From a checkpoint of a small image classifier: batches of 512, held-out accuracy 91%.
Rows from block 2, named by matrix and row number. Each number is 200 + 30 x the weight over its row's rms, rounded and kept within 0 to 999. All counts start at 0. After the name is the row's rms in percent of the matrix's.
# b510: branch 3 first 3x3 conv (model.blocks.2.b5.1.0.weight, 40x20x3x3), inputs 10-19, a 3x3 kernel for each
b510.2,097,224,204,229,213,183,210,208,224,189,242,242,180,290,187,208,203,169,172,179,194,193,185,222,234,172,210,173,258,194,239,200,173,223,186,195,188,200,164,200,165,186,208,184,235,210,225,221,202,207,212,136,214,213,188,200,264,202,162,144,204,165,232,220,189,160,164,199,217,165,249,232,172,196,155,200,177,191,185,205,192,202,232,221,232,257,226,201,172,199,238
b510.3,095,170,160,233,176,198,170,179,199,172,218,235,183,215,218,137,235,170,155,189,228,221,208,230,197,148,261,175,192,211,202,158,197,243,211,144,184,218,225,182,179,195,146,197,175,124,226,182,150,205,249,210,205,216,166,199,191,211,199,184,154,211,207,185,204,191,195,228,185,248,206,200,165,186,232,216,226,153,170,179,192,230,168,178,228,178,161,250,220,213,205
b510.4,106,179,204,254,201,218,178,171,201,236,135,211,192,257,162,230,293,238,246,190,252,207,245,184,203,218,156,226,238,195,143,159,204,194,202,194,189,197,207,164,158,200,250,191,222,176,157,200,264,152,224,240,193,169,203,242,251,173,238,168,221,192,195,214,187,205,194,226,179,186,234,224,193,215,221,163,200,162,159,146,150,198,264,240,161,190,196,178,201,230,222
b510.5,091,188,179,144,194,230,198,190,307,158,204,205,220,199,212,231,196,232,184,169,210,174,228,197,235,133,221,204,218,161,210,169,228,160,219,208,164,129,173,165,156,152,162,157,229,232,203,195,264,207,156,214,153,226,151,157,221,210,193,214,168,220,209,141,176,169,184,226,169,170,170,164,186,181,171,248,189,227,183,245,192,150,176,189,196,220,164,208,249,200,154
b510.6,098,183,189,236,191,222,196,206,163,202,170,186,163,198,185,203,149,202,246,194,228,208,170,190,253,155,177,184,190,257,215,203,157,189,213,186,168,195,176,164,230,207,182,202,168,172,208,278,195,195,223,252,206,251,190,155,188,186,172,272,162,167,131,212,250,229,216,254,255,141,246,187,188,234,187,179,178,219,214,210,220,190,191,196,156,212,202,251,250,201,256
b510.7,094,233,200,223,222,186,167,212,203,143,221,172,212,212,192,246,154,172,248,250,142,178,188,196,213,178,238,199,275,182,200,204,252,202,191,194,180,254,182,170,164,190,156,175,180,203,158,145,254,206,195,229,228,185,199,163,192,164,151,196,182,210,176,207,207,193,208,177,259,227,201,212,225,194,164,157,204,177,201,172,173,203,190,197,165,199,153,234,187,205,198
b510.8,100,203,167,202,199,225,173,218,245,176,229,184,233,263,188,237,261,205,189,216,240,174,184,313,170,220,266,184,202,206,195,180,203,189,189,206,208,214,222,179,156,224,235,165,262,240,211,246,169,287,225,163,215,206,220,213,187,211,207,229,198,200,135,163,233,158,236,178,195,164,186,146,179,173,184,184,143,182,209,153,187,208,224,216,223,232,218,139,232,182,195
b510.9,100,198,166,212,220,178,209,220,150,259,224,208,215,196,172,227,143,168,154,188,233,230,157,237,233,186,228,287,186,260,200,173,205,212,195,260,170,148,162,211,171,216,226,205,223,169,239,173,205,195,199,241,196,201,225,212,292,186,206,244,202,218,193,202,237,231,184,188,198,182,163,158,196,232,205,152,158,159,162,183,198,185,173,244,180,188,199,180,196,196,201
b510.10,102,159,243,195,163,180,206,194,216,246,206,218,212,132,189,158,226,166,240,178,199,199,158,169,170,136,211,227,255,190,197,199,219,192,165,209,193,207,223,166,239,222,209,238,188,164,210,227,191,208,190,196,174,192,218,187,259,250,242,202,158,225,229,197,205,155,162,135,227,214,135,175,165,189,172,206,167,184,268,152,209,211,192,195,173,177,165,217,151,227,189
b510.11,107,183,213,207,263,150,212,177,186,212,130,194,194,195,206,230,189,189,187,215,236,169,222,218,173,236,167,224,196,208,193,185,185,172,175,216,234,182,168,187,221,231,204,216,186,167,192,220,214,149,161,216,171,256,249,230,217,217,228,163,226,151,216,167,224,157,163,238,160,128,189,198,168,186,230,191,155,212,205,227,217,157,185,185,185,159,195,182,187,229,198
b510.12,104,212,221,224,164,162,189,170,205,212,144,207,202,167,197,186,214,167,243,163,185,204,250,167,200,191,194,228,251,219,230,188,124,197,151,193,190,237,236,177,238,242,227,246,186,204,155,221,211,171,181,221,201,138,236,213,200,190,201,189,178,174,201,247,195,183,225,178,213,192,179,261,158,262,202,148,149,148,278,109,192,243,186,203,196,210,201,214,180,207,243
b510.13,100,195,181,230,196,248,224,217,213,172,197,214,181,224,175,160,181,238,189,235,183,202,231,175,218,220,216,173,202,219,223,179,182,259,188,195,209,254,225,152,177,166,219,173,210,153,157,197,207,187,172,211,234,196,180,244,189,221,191,242,199,190,183,161,112,230,209,190,200,198,183,166,231,151,155,226,152,185,252,134,242,235,164,211,235,218,255,238,226,182,144
b510.14,100,189,171,183,224,243,145,183,181,152,169,191,191,207,212,235,217,185,169,211,162,199,212,165,195,184,233,263,221,200,208,283,220,214,209,213,196,173,189,226,246,185,211,224,238,216,208,231,157,228,226,224,216,162,176,182,177,141,259,144,242,230,196,150,139,239,189,229,207,174,174,205,189,165,132,174,162,160,258,210,161,214,168,161,246,196,205,215,238,188,205
b510.15,105,181,226,174,176,223,232,149,198,168,195,249,232,168,202,199,174,239,181,163,224,163,235,231,213,238,131,246,199,174,183,167,140,186,212,174,230,157,181,198,202,181,195,170,227,213,238,171,188,206,140,161,230,238,235,186,239,192,174,230,211,141,192,194,197,191,243,225,197,211,183,175,173,225,155,210,221,150,196,176,211,198,206,198,198,169,235,181,192,219,226
b510.16,106,174,198,197,153,180,216,180,210,140,181,188,206,166,184,190,229,276,209,227,168,221,195,167,230,216,180,165,200,227,191,192,259,281,204,241,175,283,179,165,174,177,170,170,230,227,173,206,206,144,202,177,224,169,200,199,248,199,145,218,154,189,232,221,175,250,194,185,222,203,177,167,181,123,208,252,189,207,211,186,181,159,177,277,190,249,214,196,212,188,200
b510.17,095,187,159,174,183,230,217,153,188,205,218,210,213,201,252,122,205,220,178,172,178,215,224,175,181,240,158,181,217,163,230,169,212,211,223,201,169,246,171,171,191,198,215,225,206,203,163,259,165,238,210,191,186,184,164,163,203,187,184,189,171,182,184,240,124,211,209,234,216,228,202,214,222,210,202,190,180,179,154,157,207,200,200,242,270,185,177,250,184,182,194
b510.18,096,148,147,214,161,188,253,215,222,278,185,197,201,193,176,175,192,226,230,209,179,194,220,208,199,164,206,193,204,201,147,139,203,149,168,154,181,243,230,285,206,223,186,205,183,180,172,186,213,222,214,190,182,217,198,202,201,188,259,207,243,193,209,200,194,171,167,235,211,195,172,202,190,198,233,188,181,231,170,262,235,187,241,171,178,247,208,203,192,219,190
b510.19,089,111,270,204,222,266,221,187,236,259,211,189,250,199,194,188,238,201,236,174,160,268,231,115,194,201,172,209,234,240,174,208,251,223,228,161,174,175,194,175,123,219,200,197,249,170,230,190,219,185,191,213,247,202,203,191,144,214,225,232,219,136,174,233,197,189,181,200,181,185,209,217,191,211,215,147,236,201,171,190,139,193,239,184,167,222,153,198,160,229,187
b510.20,099,224,203,218,190,180,242,162,197,182,192,208,188,176,182,211,224,230,143,194,190,168,193,214,231,144,232,194,210,179,166,200,147,201,222,229,217,226,259,176,235,140,183,184,177,289,188,152,195,251,177,144,186,217,172,261,218,206,184,141,220,200,178,188,169,220,209,180,250,218,179,182,210,157,259,175,170,197,223,160,274,199,186,184,169,256,242,209,224,227,231
b510.21,091,173,214,217,197,183,190,265,246,209,189,197,169,187,236,251,239,159,223,175,203,204,259,229,148,215,195,223,184,195,198,167,229,187,167,157,168,205,182,195,199,172,236,190,198,205,154,214,208,209,159,255,210,176,213,125,163,188,203,177,235,163,205,215,202,216,226,177,167,256,186,178,184,198,190,202,147,267,155,187,208,159,193,196,202,215,171,213,182,245,213
b510.22,101,187,178,181,192,233,236,209,183,201,178,230,220,194,236,230,241,216,196,207,165,259,199,239,187,149,186,211,206,158,184,211,167,244,219,189,236,154,244,200,187,189,198,237,188,178,173,217,228,207,218,184,201,189,220,156,251,244,202,177,194,196,164,311,232,179,189,226,203,181,164,216,164,216,237,139,204,179,134,200,223,263,233,203,211,234,167,187,163,207,202
b510.23,109,201,208,198,173,216,255,219,161,148,202,208,157,232,190,234,221,195,202,181,210,209,216,236,217,211,174,214,214,224,230,204,205,225,206,184,179,204,187,176,196,194,209,210,245,146,170,181,220,181,211,169,178,207,178,202,237,180,192,143,190,232,278,193,156,202,164,181,172,207,229,188,169,191,221,203,227,214,190,177,192,202,233,163,206,179,193,190,205,211,192
b510.24,096,156,213,193,189,203,230,223,161,150,188,251,200,175,222,211,279,204,192,199,196,193,213,169,148,185,254,191,205,193,182,201,160,185,220,215,140,216,242,169,148,201,227,226,216,149,188,196,175,177,214,181,208,183,166,211,174,236,254,198,167,218,168,263,162,202,188,159,161,208,194,165,231,187,268,221,250,260,211,181,194,171,201,189,251,215,190,222,225,176,203
b510.25,093,202,237,196,205,198,197,268,262,196,220,211,204,179,157,220,204,191,218,239,247,184,220,162,191,125,195,217,175,172,177,135,185,248,241,169,250,135,220,162,202,239,200,197,188,207,216,143,186,203,171,273,183,224,201,237,225,258,195,217,174,220,177,242,232,242,207,183,185,165,144,180,208,159,187,205,190,191,156,226,216,241,188,168,192,221,166,185,213,210,186
b510.26,096,161,217,193,191,228,156,204,234,212,206,220,214,192,219,167,173,165,218,245,186,190,244,261,203,226,204,129,237,203,144,203,181,189,223,204,215,200,173,220,214,196,142,194,146,192,206,152,234,169,181,199,170,208,189,207,186,242,246,183,204,176,202,202,159,202,212,268,179,221,191,190,227,212,258,175,202,224,170,133,201,252,238,212,256,155,192,209,209,237,149
b510.27,103,158,260,179,186,194,201,140,257,201,179,214,165,245,214,149,195,183,201,182,221,186,181,220,137,195,204,243,216,259,171,204,233,177,163,184,169,161,232,162,176,234,129,227,193,189,186,203,228,200,175,225,206,214,217,205,177,183,209,219,156,236,208,186,232,181,272,201,200,197,174,196,221,243,193,186,210,168,215,190,143,247,234,227,185,216,161,224,177,207,208
b510.28,098,183,245,193,259,223,152,236,213,246,178,190,252,192,193,186,164,168,180,180,167,204,199,207,179,192,241,205,234,192,222,208,212,168,219,208,132,231,236,174,220,223,207,212,251,173,205,200,215,288,151,218,319,122,149,196,166,239,192,173,191,178,263,155,226,247,199,199,191,146,221,185,161,172,242,231,166,153,226,187,208,222,233,168,203,149,202,194,178,219,200
b510.29,102,236,242,223,222,227,212,218,199,154,174,184,225,208,183,227,146,228,201,218,189,168,159,264,173,153,243,122,170,254,220,243,170,176,256,137,193,183,222,198,191,186,200,160,178,215,217,175,191,122,244,272,195,181,202,148,250,192,186,225,169,232,195,187,194,220,201,153,179,232,218,198,184,197,205,224,241,190,198,209,170,195,229,182,201,243,168,202,205,148,213
b510.30,103,208,200,126,203,151,204,172,228,171,208,181,162,220,190,216,212,189,195,194,187,198,164,149,205,186,182,211,202,165,214,217,198,164,244,208,202,180,243,221,198,269,193,193,155,150,181,227,196,162,210,226,248,193,176,223,184,200,178,153,200,180,173,153,245,192,255,210,155,215,222,188,237,160,158,238,173,154,215,243,202,182,166,228,185,156,207,168,189,186,196
b510.31,097,192,223,173,199,259,168,150,208,152,195,180,191,187,213,215,141,160,184,202,176,157,199,185,195,243,164,215,176,220,180,212,196,172,178,186,260,209,163,179,238,176,177,206,234,204,206,258,219,251,194,251,216,163,199,197,159,217,207,181,192,194,202,209,170,201,193,187,215,227,180,220,176,204,223,206,171,194,200,158,224,250,185,194,206,188,212,184,138,207,206
b510.32,101,204,146,229,176,177,164,207,237,175,222,191,212,180,197,174,192,182,205,194,162,218,206,214,170,226,226,193,225,207,185,173,236,179,181,193,201,194,249,179,177,158,232,200,166,218,184,244,203,195,221,185,218,205,205,200,231,209,187,151,204,212,154,170,190,221,211,183,191,154,235,138,234,169,241,214,214,174,183,269,150,225,200,193,206,175,189,211,200,269,216
b510.33,109,189,212,204,158,183,158,255,209,163,203,217,249,179,205,241,212,181,157,198,216,176,150,209,196,227,244,140,226,187,242,185,195,237,206,213,186,149,182,184,217,167,188,239,274,194,206,237,246,239,187,148,212,173,218,157,240,196,225,192,219,174,229,266,257,189,175,274,218,180,218,221,212,165,189,212,154,188,181,207,213,182,230,188,246,218,172,199,211,201,225
b510.34,106,262,202,240,174,229,193,124,193,206,225,190,223,241,230,231,116,223,189,181,213,163,186,181,194,166,232,251,210,197,182,219,189,210,221,199,182,236,223,202,242,161,180,169,145,150,207,264,183,224,177,184,199,157,191,236,175,153,229,225,212,189,207,187,176,190,148,219,202,234,282,191,171,209,181,197,176,204,229,173,155,187,157,181,221,177,265,174,179,209,224
b510.35,099,200,217,224,174,217,175,146,187,237,251,208,219,224,196,188,182,198,157,179,176,143,215,210,195,215,232,169,186,215,211,180,152,210,250,155,187,195,202,196,239,169,204,247,187,180,234,236,177,283,195,199,151,229,159,225,200,161,202,207,215,203,211,210,194,197,173,140,221,187,180,208,251,172,255,203,207,187,212,170,205,227,202,205,223,198,200,231,166,214,192
b510.36,101,198,217,219,200,217,174,181,152,234,214,229,221,195,179,155,222,279,184,253,156,213,218,186,183,198,215,199,194,191,159,265,222,184,195,245,144,159,214,255,188,191,238,204,156,162,254,231,210,217,164,200,178,163,177,233,149,221,237,173,212,206,199,196,239,182,146,193,169,207,183,188,249,213,202,174,190,176,153,155,174,236,160,217,259,166,199,171,174,223,264
b510.37,111,192,199,229,234,198,263,191,189,196,199,194,207,190,206,217,162,154,225,217,204,221,210,189,177,227,174,175,175,173,199,193,201,222,269,157,178,198,214,152,139,200,193,154,232,252,233,188,193,237,211,147,228,187,181,153,230,174,179,198,148,228,208,181,215,170,164,206,243,178,200,216,159,235,217,176,188,211,188,227,194,149,200,196,167,215,179,186,186,226,202
b510.38,100,187,232,209,209,200,227,137,207,211,147,203,191,209,185,187,204,216,210,177,176,234,143,186,187,215,214,167,218,168,194,210,207,174,166,184,159,194,173,168,149,178,152,230,224,189,206,223,258,184,209,218,170,195,207,238,180,217,226,163,203,237,215,183,208,194,259,231,237,184,246,234,178,259,192,204,211,165,199,193,195,170,145,273,202,261,203,225,208,204,194