config = dict(
    model='image classifier',
    targets=['finding'],
    arch='inception',
    norm='groupnorm',
    weight_standardization=False,
    kernel_size=3,
    label_smoothing=0.1,
    learning_rate=0.004,
    eps=1e-08,
    epochs=74.9,
    weight_decay=0.3,
)
Rows from block 3 of a small image classifier, named by matrix and row number. Rows with one number belong to one channel. Each number is 50 + 10 x the weight over its row's rms, rounded and kept within 0 to 99. All counts start at 0.
After each channel's rows are labels from the 100 images, of 14848, where the channel reaches its highest value: "responds to" is what is common among them; "colour at peak" is the nearest of a few named colours to the mean colour under the peak. Only what is clearly more common there than usual is listed. The data: retinal OCT scans (Kermany 2017).
# r30: branch 2 reduce pointwise conv (model.blocks.3.r3.0.weight, 40x160x1x1), inputs 0-159
# b30: branch 2 3x3 conv (model.blocks.3.b3.0.weight, 60x40x3x3, transposed, each kernel summed), outputs 0-59

r30.5:40 46 48 50 39 48 38 36 46 35 42 49 52 48 46 49 72 56 44 77 69 48 45 54 47 43 51 52 62 38 48 76 69 45 47 48 54 58 39 46 57 57 52 49 52 46 36 46 49 56 52 55 60 49 46 63 29 58 45 57 66 56 66 55 47 26 52 38 42 44 37 51 48 37 59 59 61 46 38 52 60 70 49 35 41 62 60 25 53 48 35 54 48 47 37 49 47 49 73 41 41 39 52 45 39 39 43 66 54 53 42 28 39 65 43 55 66 70 47 46 55 64 41 54 55 57 47 54 57 62 47 64 42 43 42 66 41 60 43 60 41 52 46 46 56 43 32 38 41 58 67 49 47 42 49 58 63 43 56 61
b30.5:58 42 51 57 59 58 53 46 47 53 55 29 55 23 38 34 49 27 69 42 60 57 61 58 50 51 47 48 47 40 55 58 45 37 57 44 37 67 57 49 53 43 45 41 54 59 35 54 52 51 57 54 50 35 63 59 69 46 35 43
responds to: finding: normal
colour at peak: grey

r30.29:43 61 31 57 51 63 44 63 55 58 53 57 46 55 45 53 52 60 44 48 46 56 50 58 47 43 50 65 35 62 42 35 53 55 50 64 61 41 39 44 35 45 49 43 56 35 57 40 49 51 70 61 34 36 48 54 46 78 54 50 52 43 45 48 49 39 49 32 36 71 29 42 60 56 58 65 45 49 52 42 51 63 49 36 42 59 46 70 57 45 54 42 66 57 41 58 42 45 47 68 54 48 55 53 53 74 52 50 29 42 45 34 61 37 35 55 51 49 58 43 39 55 48 47 31 41 50 56 37 55 47 60 74 49 49 37 52 37 35 49 43 57 47 58 39 44 55 44 40 67 46 52 82 34 53 51 46 58 58 52
b30.29:48 33 57 45 54 48 62 43 50 57 66 40 51 45 56 47 52 51 30 57 39 42 68 48 48 39 43 34 49 68 53 42 72 55 62 42 34 49 71 48 55 62 35 47 69 44 64 58 45 49 52 46 40 43 49 63 42 51 62 60
responds to: finding: drusen
colour at peak: grey

r30.3:46 32 43 53 42 41 53 44 55 62 71 50 45 45 60 50 48 44 58 35 41 56 52 38 51 61 51 58 39 59 40 34 43 52 47 85 56 44 51 49 41 51 30 40 44 39 50 46 49 49 50 62 50 50 59 59 34 60 74 50 53 41 55 47 28 48 60 65 67 58 53 50 66 32 29 42 54 66 51 40 51 48 52 31 66 55 53 61 36 55 41 58 60 53 52 46 47 46 52 40 38 43 75 65 54 49 48 51 46 54 49 40 52 66 56 40 43 43 53 38 36 55 46 49 64 54 48 57 44 52 43 39 61 29 58 53 41 44 31 51 62 50 40 31 41 28 41 37 60 61 62 50 59 46 48 62 43 47 61 48
b30.3:55 38 55 49 61 51 44 55 54 56 35 57 32 56 59 45 64 43 32 39 45 74 40 35 44 53 59 52 59 51 54 27 56 38 62 44 56 42 44 57 46 73 41 47 57 45 46 37 49 63 69 49 49 39 45 43 39 44 38 49
responds to: finding: choroidal neovascularization
colour at peak: grey

r30.17:53 44 53 47 51 47 44 50 50 54 39 43 51 63 52 46 46 50 44 62 59 74 44 42 48 34 58 63 56 44 55 29 45 42 52 53 67 41 58 55 45 68 45 38 49 48 51 49 38 39 65 44 51 65 44 71 45 53 44 38 42 42 67 65 55 38 48 34 45 55 44 63 65 50 60 79 60 29 49 41 83 38 47 53 51 65 27 48 65 43 54 42 39 45 36 50 53 58 55 54 32 49 59 52 53 51 38 55 47 47 41 39 57 68 73 41 50 60 57 43 54 54 52 42 38 65 60 38 43 44 44 49 38 39 61 51 57 68 43 43 63 53 64 43 52 46 49 44 38 46 55 61 60 42 46 51 42 40 47 42
b30.17:53 57 49 54 55 50 52 31 52 39 52 55 56 74 57 33 42 64 38 53 45 55 65 54 52 54 64 47 57 42 52 55 53 52 76 59 60 62 61 34 46 71 41 56 48 54 53 56 52 54 60 55 53 66 71 41 34 40 52 60
responds to: finding: normal
colour at peak: grey

r30.13:58 49 44 52 62 49 46 39 56 36 53 51 47 45 37 52 53 44 59 42 68 59 56 56 34 27 52 64 22 71 59 53 55 49 42 52 68 46 64 43 37 39 39 46 54 57 82 49 46 47 47 48 58 34 50 65 54 70 53 61 56 38 44 45 48 42 47 59 63 38 70 40 44 59 37 33 58 59 63 48 36 43 56 31 61 48 53 36 44 52 47 44 58 50 45 52 47 47 53 34 47 53 39 38 48 52 68 33 47 43 60 47 49 74 52 46 55 40 50 33 71 65 47 51 56 63 52 42 66 60 61 42 50 56 54 37 35 44 40 58 54 57 55 59 34 59 47 44 52 58 50 44 46 34 57 53 56 46 54 58
b30.13:49 37 53 39 38 50 61 55 48 59 62 42 31 39 39 52 17 49 52 56 52 40 67 49 39 55 37 53 47 54 56 59 47 64 46 41 60 55 44 52 40 44 59 43 52 52 47 41 38 35 70 47 62 60 62 59 50 60 55 32
responds to: finding: drusen
colour at peak: grey

r30.1:58 61 78 48 44 53 56 59 42 46 55 60 58 61 66 69 50 52 49 49 52 51 46 61 38 42 46 65 47 35 28 36 42 55 47 51 52 45 58 42 35 47 35 52 37 38 48 58 43 52 49 53 63 46 65 51 55 58 59 44 43 56 83 37 46 48 44 22 40 43 52 68 60 51 44 43 61 55 45 39 61 57 57 41 34 41 28 46 46 70 47 45 40 55 36 45 59 50 50 63 38 39 40 51 61 48 44 65 36 50 62 65 51 37 45 31 65 60 45 46 63 55 64 43 57 44 52 47 48 47 59 38 53 33 43 52 53 40 54 48 45 50 60 64 59 49 45 38 58 76 51 56 42 65 51 47 58 58 50 40
b30.1:46 60 56 43 41 67 49 62 66 44 64 29 44 48 63 43 59 52 47 50 48 42 46 46 55 36 33 58 72 48 54 52 65 43 45 34 68 44 48 55 53 45 42 48 35 27 55 34 51 53 45 43 58 54 51 41 57 66 48 38
responds to: finding: drusen
colour at peak: grey

r30.22:50 43 42 44 38 59 54 50 44 43 49 51 44 39 61 67 38 32 36 58 62 43 56 61 56 57 49 66 44 57 61 48 50 45 38 52 51 66 51 63 47 42 51 47 62 37 54 63 38 56 46 54 61 38 82 43 53 40 46 43 47 56 40 52 52 45 48 47 63 39 39 62 54 33 58 41 55 54 50 53 58 40 59 50 40 56 52 53 43 57 51 39 62 22 42 45 59 47 53 56 33 59 67 57 37 59 51 46 54 55 62 53 43 46 33 41 43 50 48 50 43 52 54 38 42 56 39 30 75 51 50 52 56 42 59 44 42 44 68 80 62 46 44 39 61 45 55 40 49 41 49 51 69 64 73 43 42 75 39 44
b30.22:54 50 44 65 65 32 40 45 36 48 56 40 46 77 49 69 67 56 52 47 56 68 50 54 70 57 64 61 58 55 50 27 59 49 56 66 48 46 45 45 49 49 50 54 49 53 71 42 50 55 47 46 39 46 32 46 52 53 48 46
responds to: finding: choroidal neovascularization
colour at peak: grey

r30.33:32 74 45 37 75 59 51 45 57 52 33 62 58 42 50 69 50 47 61 52 31 46 39 53 62 40 57 51 52 40 46 53 58 61 58 56 53 51 47 45 51 47 57 57 48 54 55 36 57 28 52 44 56 32 57 51 62 55 51 36 50 70 44 55 33 43 59 44 42 64 58 60 42 59 44 50 41 44 40 52 79 58 53 21 57 47 43 60 44 32 32 38 36 29 41 45 43 62 43 43 46 51 66 46 48 52 53 48 51 45 48 66 53 42 55 59 39 57 54 48 70 48 59 41 60 54 44 44 56 63 45 45 66 60 41 57 36 51 56 60 40 46 38 43 40 66 59 44 34 52 66 43 51 59 42 46 46 48 35 56
b30.33:42 44 45 46 54 50 58 47 50 71 42 49 57 45 39 33 48 56 47 43 43 43 48 43 66 31 44 60 34 44 45 52 57 32 29 42 47 60 60 59 43 39 30 57 41 39 50 31 40 49 28 46 49 41 39 63 49 49 37 54
responds to: finding: choroidal neovascularization
colour at peak: grey

r30.28:41 48 53 55 55 44 53 50 51 55 40 53 29 49 52 53 47 46 56 53 42 62 57 45 27 46 44 49 62 43 41 41 57 37 61 50 48 62 56 60 48 66 54 58 46 25 54 49 52 64 39 53 47 45 41 50 53 44 51 41 51 43 51 47 84 31 39 46 60 50 55 40 46 40 32 52 61 46 62 51 52 39 75 69 35 49 59 59 50 46 36 59 37 42 53 41 73 43 63 51 40 58 43 44 63 45 54 52 57 54 41 70 49 40 72 48 54 62 57 37 44 49 45 51 52 66 44 60 44 55 51 76 35 47 42 43 48 56 41 61 59 38 37 68 58 39 35 32 65 52 31 47 54 48 51 53 49 61 63 42
b30.28:44 60 42 41 51 57 57 40 52 28 60 54 53 57 24 57 48 48 52 42 75 39 52 49 48 64 52 71 52 54 72 69 55 48 52 45 45 48 49 53 63 56 75 52 31 45 52 52 47 57 44 39 54 41 55 46 49 51 39 56
responds to: finding: diabetic macular edema
colour at peak: grey

r30.6:50 39 30 44 43 49 48 41 43 61 42 50 60 55 45 52 48 56 56 32 43 42 44 58 51 42 45 70 63 50 37 43 45 55 41 39 54 56 50 63 48 49 55 57 39 35 61 57 38 55 58 61 46 35 57 65 47 52 19 46 45 48 37 66 43 54 41 63 49 63 66 69 52 49 54 66 57 60 54 52 50 71 32 64 51 55 65 38 65 60 40 58 40 59 59 38 57 48 57 51 58 41 58 53 31 32 51 47 48 65 55 52 63 57 43 35 55 67 71 46 54 48 41 40 49 59 76 47 54 60 40 48 42 71 34 38 49 49 42 51 51 57 36 51 50 59 56 42 44 42 64 41 68 54 40 46 49 45 66 41
b30.6:75 54 47 55 47 48 61 37 47 56 44 50 72 68 74 46 49 58 52 39 44 58 48 52 48 54 54 56 56 45 47 54 53 42 57 64 34 45 36 53 71 59 44 51 56 53 73 43 63 35 58 33 49 61 41 46 44 56 41 45
responds to: finding: normal
colour at peak: grey

r30.23:44 56 33 77 72 51 50 45 46 54 61 56 39 65 54 41 51 33 55 51 37 55 47 48 54 45 44 43 45 41 49 56 56 50 49 55 49 46 55 64 49 50 32 46 55 58 59 60 39 48 55 52 78 59 44 63 70 35 48 49 37 51 49 60 51 36 31 45 59 45 42 52 48 33 43 39 56 49 49 41 51 53 62 48 39 75 36 59 44 36 66 44 48 35 39 45 35 43 59 58 39 44 52 45 43 62 55 61 73 48 53 45 51 44 60 40 48 40 37 61 71 38 32 46 71 57 48 52 51 49 63 63 52 51 52 49 60 56 47 67 36 48 43 53 72 38 45 49 41 56 46 36 52 41 56 50 63 64 53 69
b30.23:55 44 55 54 57 44 55 72 46 49 62 52 46 48 67 65 41 53 53 34 56 48 56 60 58 45 40 52 29 37 52 43 60 63 57 44 43 79 47 65 51 42 47 41 44 39 32 39 49 31 37 53 68 48 49 46 46 54 57 49
responds to: finding: choroidal neovascularization
colour at peak: grey

r30.24:55 51 54 63 62 30 64 70 54 31 55 57 52 60 35 76 50 54 50 46 54 60 45 49 42 40 64 47 59 63 36 62 59 59 46 62 55 54 47 45 40 43 35 63 38 45 51 51 40 26 40 50 46 52 71 52 68 53 55 50 51 40 49 48 60 53 46 49 54 36 63 49 41 38 33 38 61 28 49 47 31 51 60 53 55 36 52 63 50 52 45 34 44 43 32 55 52 67 55 26 43 47 65 41 32 49 54 46 44 44 47 65 64 49 39 69 58 39 48 61 57 45 51 49 56 50 39 49 43 59 38 63 40 47 48 53 57 58 43 39 44 45 41 48 64 44 45 47 36 38 68 56 41 48 70 48 56 49 46 30
b30.24:53 53 65 53 54 29 52 48 51 44 55 47 41 42 39 42 47 36 34 49 52 52 32 55 55 56 40 55 61 52 52 55 52 54 16 63 58 63 53 59 40 67 58 39 48 37 61 39 35 35 66 41 62 52 51 53 37 56 45 51
responds to: finding: drusen
colour at peak: grey

r30.25:57 55 61 58 47 62 57 39 53 58 55 56 40 56 29 45 53 50 46 53 59 42 45 32 40 42 39 70 67 51 61 81 52 41 43 58 35 48 57 61 63 52 59 47 46 32 41 43 49 45 54 69 53 55 63 32 44 80 53 50 46 42 37 38 36 55 75 78 50 46 42 48 38 40 39 45 41 56 47 59 40 57 47 54 64 50 38 41 53 47 57 57 57 47 51 58 53 47 57 39 37 54 53 60 52 53 74 47 45 53 40 49 46 43 35 36 54 50 77 32 45 58 48 51 61 41 70 50 57 61 44 52 49 61 38 46 57 50 33 58 46 52 57 46 49 48 44 52 52 43 52 35 61 52 51 58 53 56 63 38
b30.25:46 43 50 51 37 49 46 64 50 57 39 54 46 54 46 61 60 49 39 43 46 45 55 62 25 32 49 51 39 38 60 67 30 51 25 58 44 53 46 35 66 51 36 56 54 47 58 45 44 45 48 25 51 58 64 58 51 44 46 47
responds to: finding: normal
colour at peak: grey

r30.37:43 46 54 54 51 46 39 56 66 44 58 51 55 63 42 55 48 44 59 60 55 50 56 42 54 36 54 52 48 44 36 48 49 41 44 54 48 48 49 38 70 45 42 53 55 36 38 52 71 68 52 33 52 43 63 56 61 54 64 51 42 60 49 44 62 62 46 48 33 40 49 67 34 56 51 41 56 46 60 52 41 39 41 48 38 71 59 28 57 37 30 35 61 47 41 53 42 92 60 49 52 57 64 43 49 56 35 37 38 48 52 41 43 58 50 47 52 48 53 56 34 51 32 34 51 41 58 63 45 39 47 46 38 58 67 41 63 47 44 55 56 60 42 43 36 58 37 40 36 53 48 63 44 58 58 60 71 50 48 40
b30.37:60 41 47 55 76 62 49 47 50 67 43 44 37 65 50 41 48 52 43 45 55 73 44 67 41 37 45 47 57 56 47 37 61 42 42 63 41 61 46 46 37 57 42 48 43 55 70 43 45 57 52 49 29 47 55 53 49 44 43 74
responds to: finding: choroidal neovascularization
colour at peak: grey

r30.26:54 42 53 40 43 51 46 49 56 42 49 54 52 65 47 60 45 50 59 61 58 41 63 72 51 68 36 57 58 65 40 49 35 45 59 65 53 44 43 50 44 47 65 57 57 47 46 35 63 53 45 45 36 72 71 63 56 52 51 27 53 61 46 44 36 42 55 36 46 40 51 66 33 67 30 38 59 54 45 55 44 54 58 44 48 52 67 49 53 35 36 73 57 37 27 54 42 55 48 65 51 44 35 57 39 37 59 53 57 48 57 63 52 42 55 39 60 41 43 46 61 39 32 43 40 29 58 41 63 38 62 61 52 41 51 42 52 50 50 48 42 39 32 49 58 53 47 56 66 48 41 45 61 52 51 42 43 62 45 32
b30.26:50 20 56 27 24 56 53 62 43 44 49 57 39 49 59 51 47 45 46 58 31 42 35 53 39 43 41 39 63 54 55 45 45 52 43 43 31 47 47 44 46 47 47 43 49 59 45 63 44 45 62 49 56 36 47 29 39 46 54 53
responds to: finding: diabetic macular edema
colour at peak: grey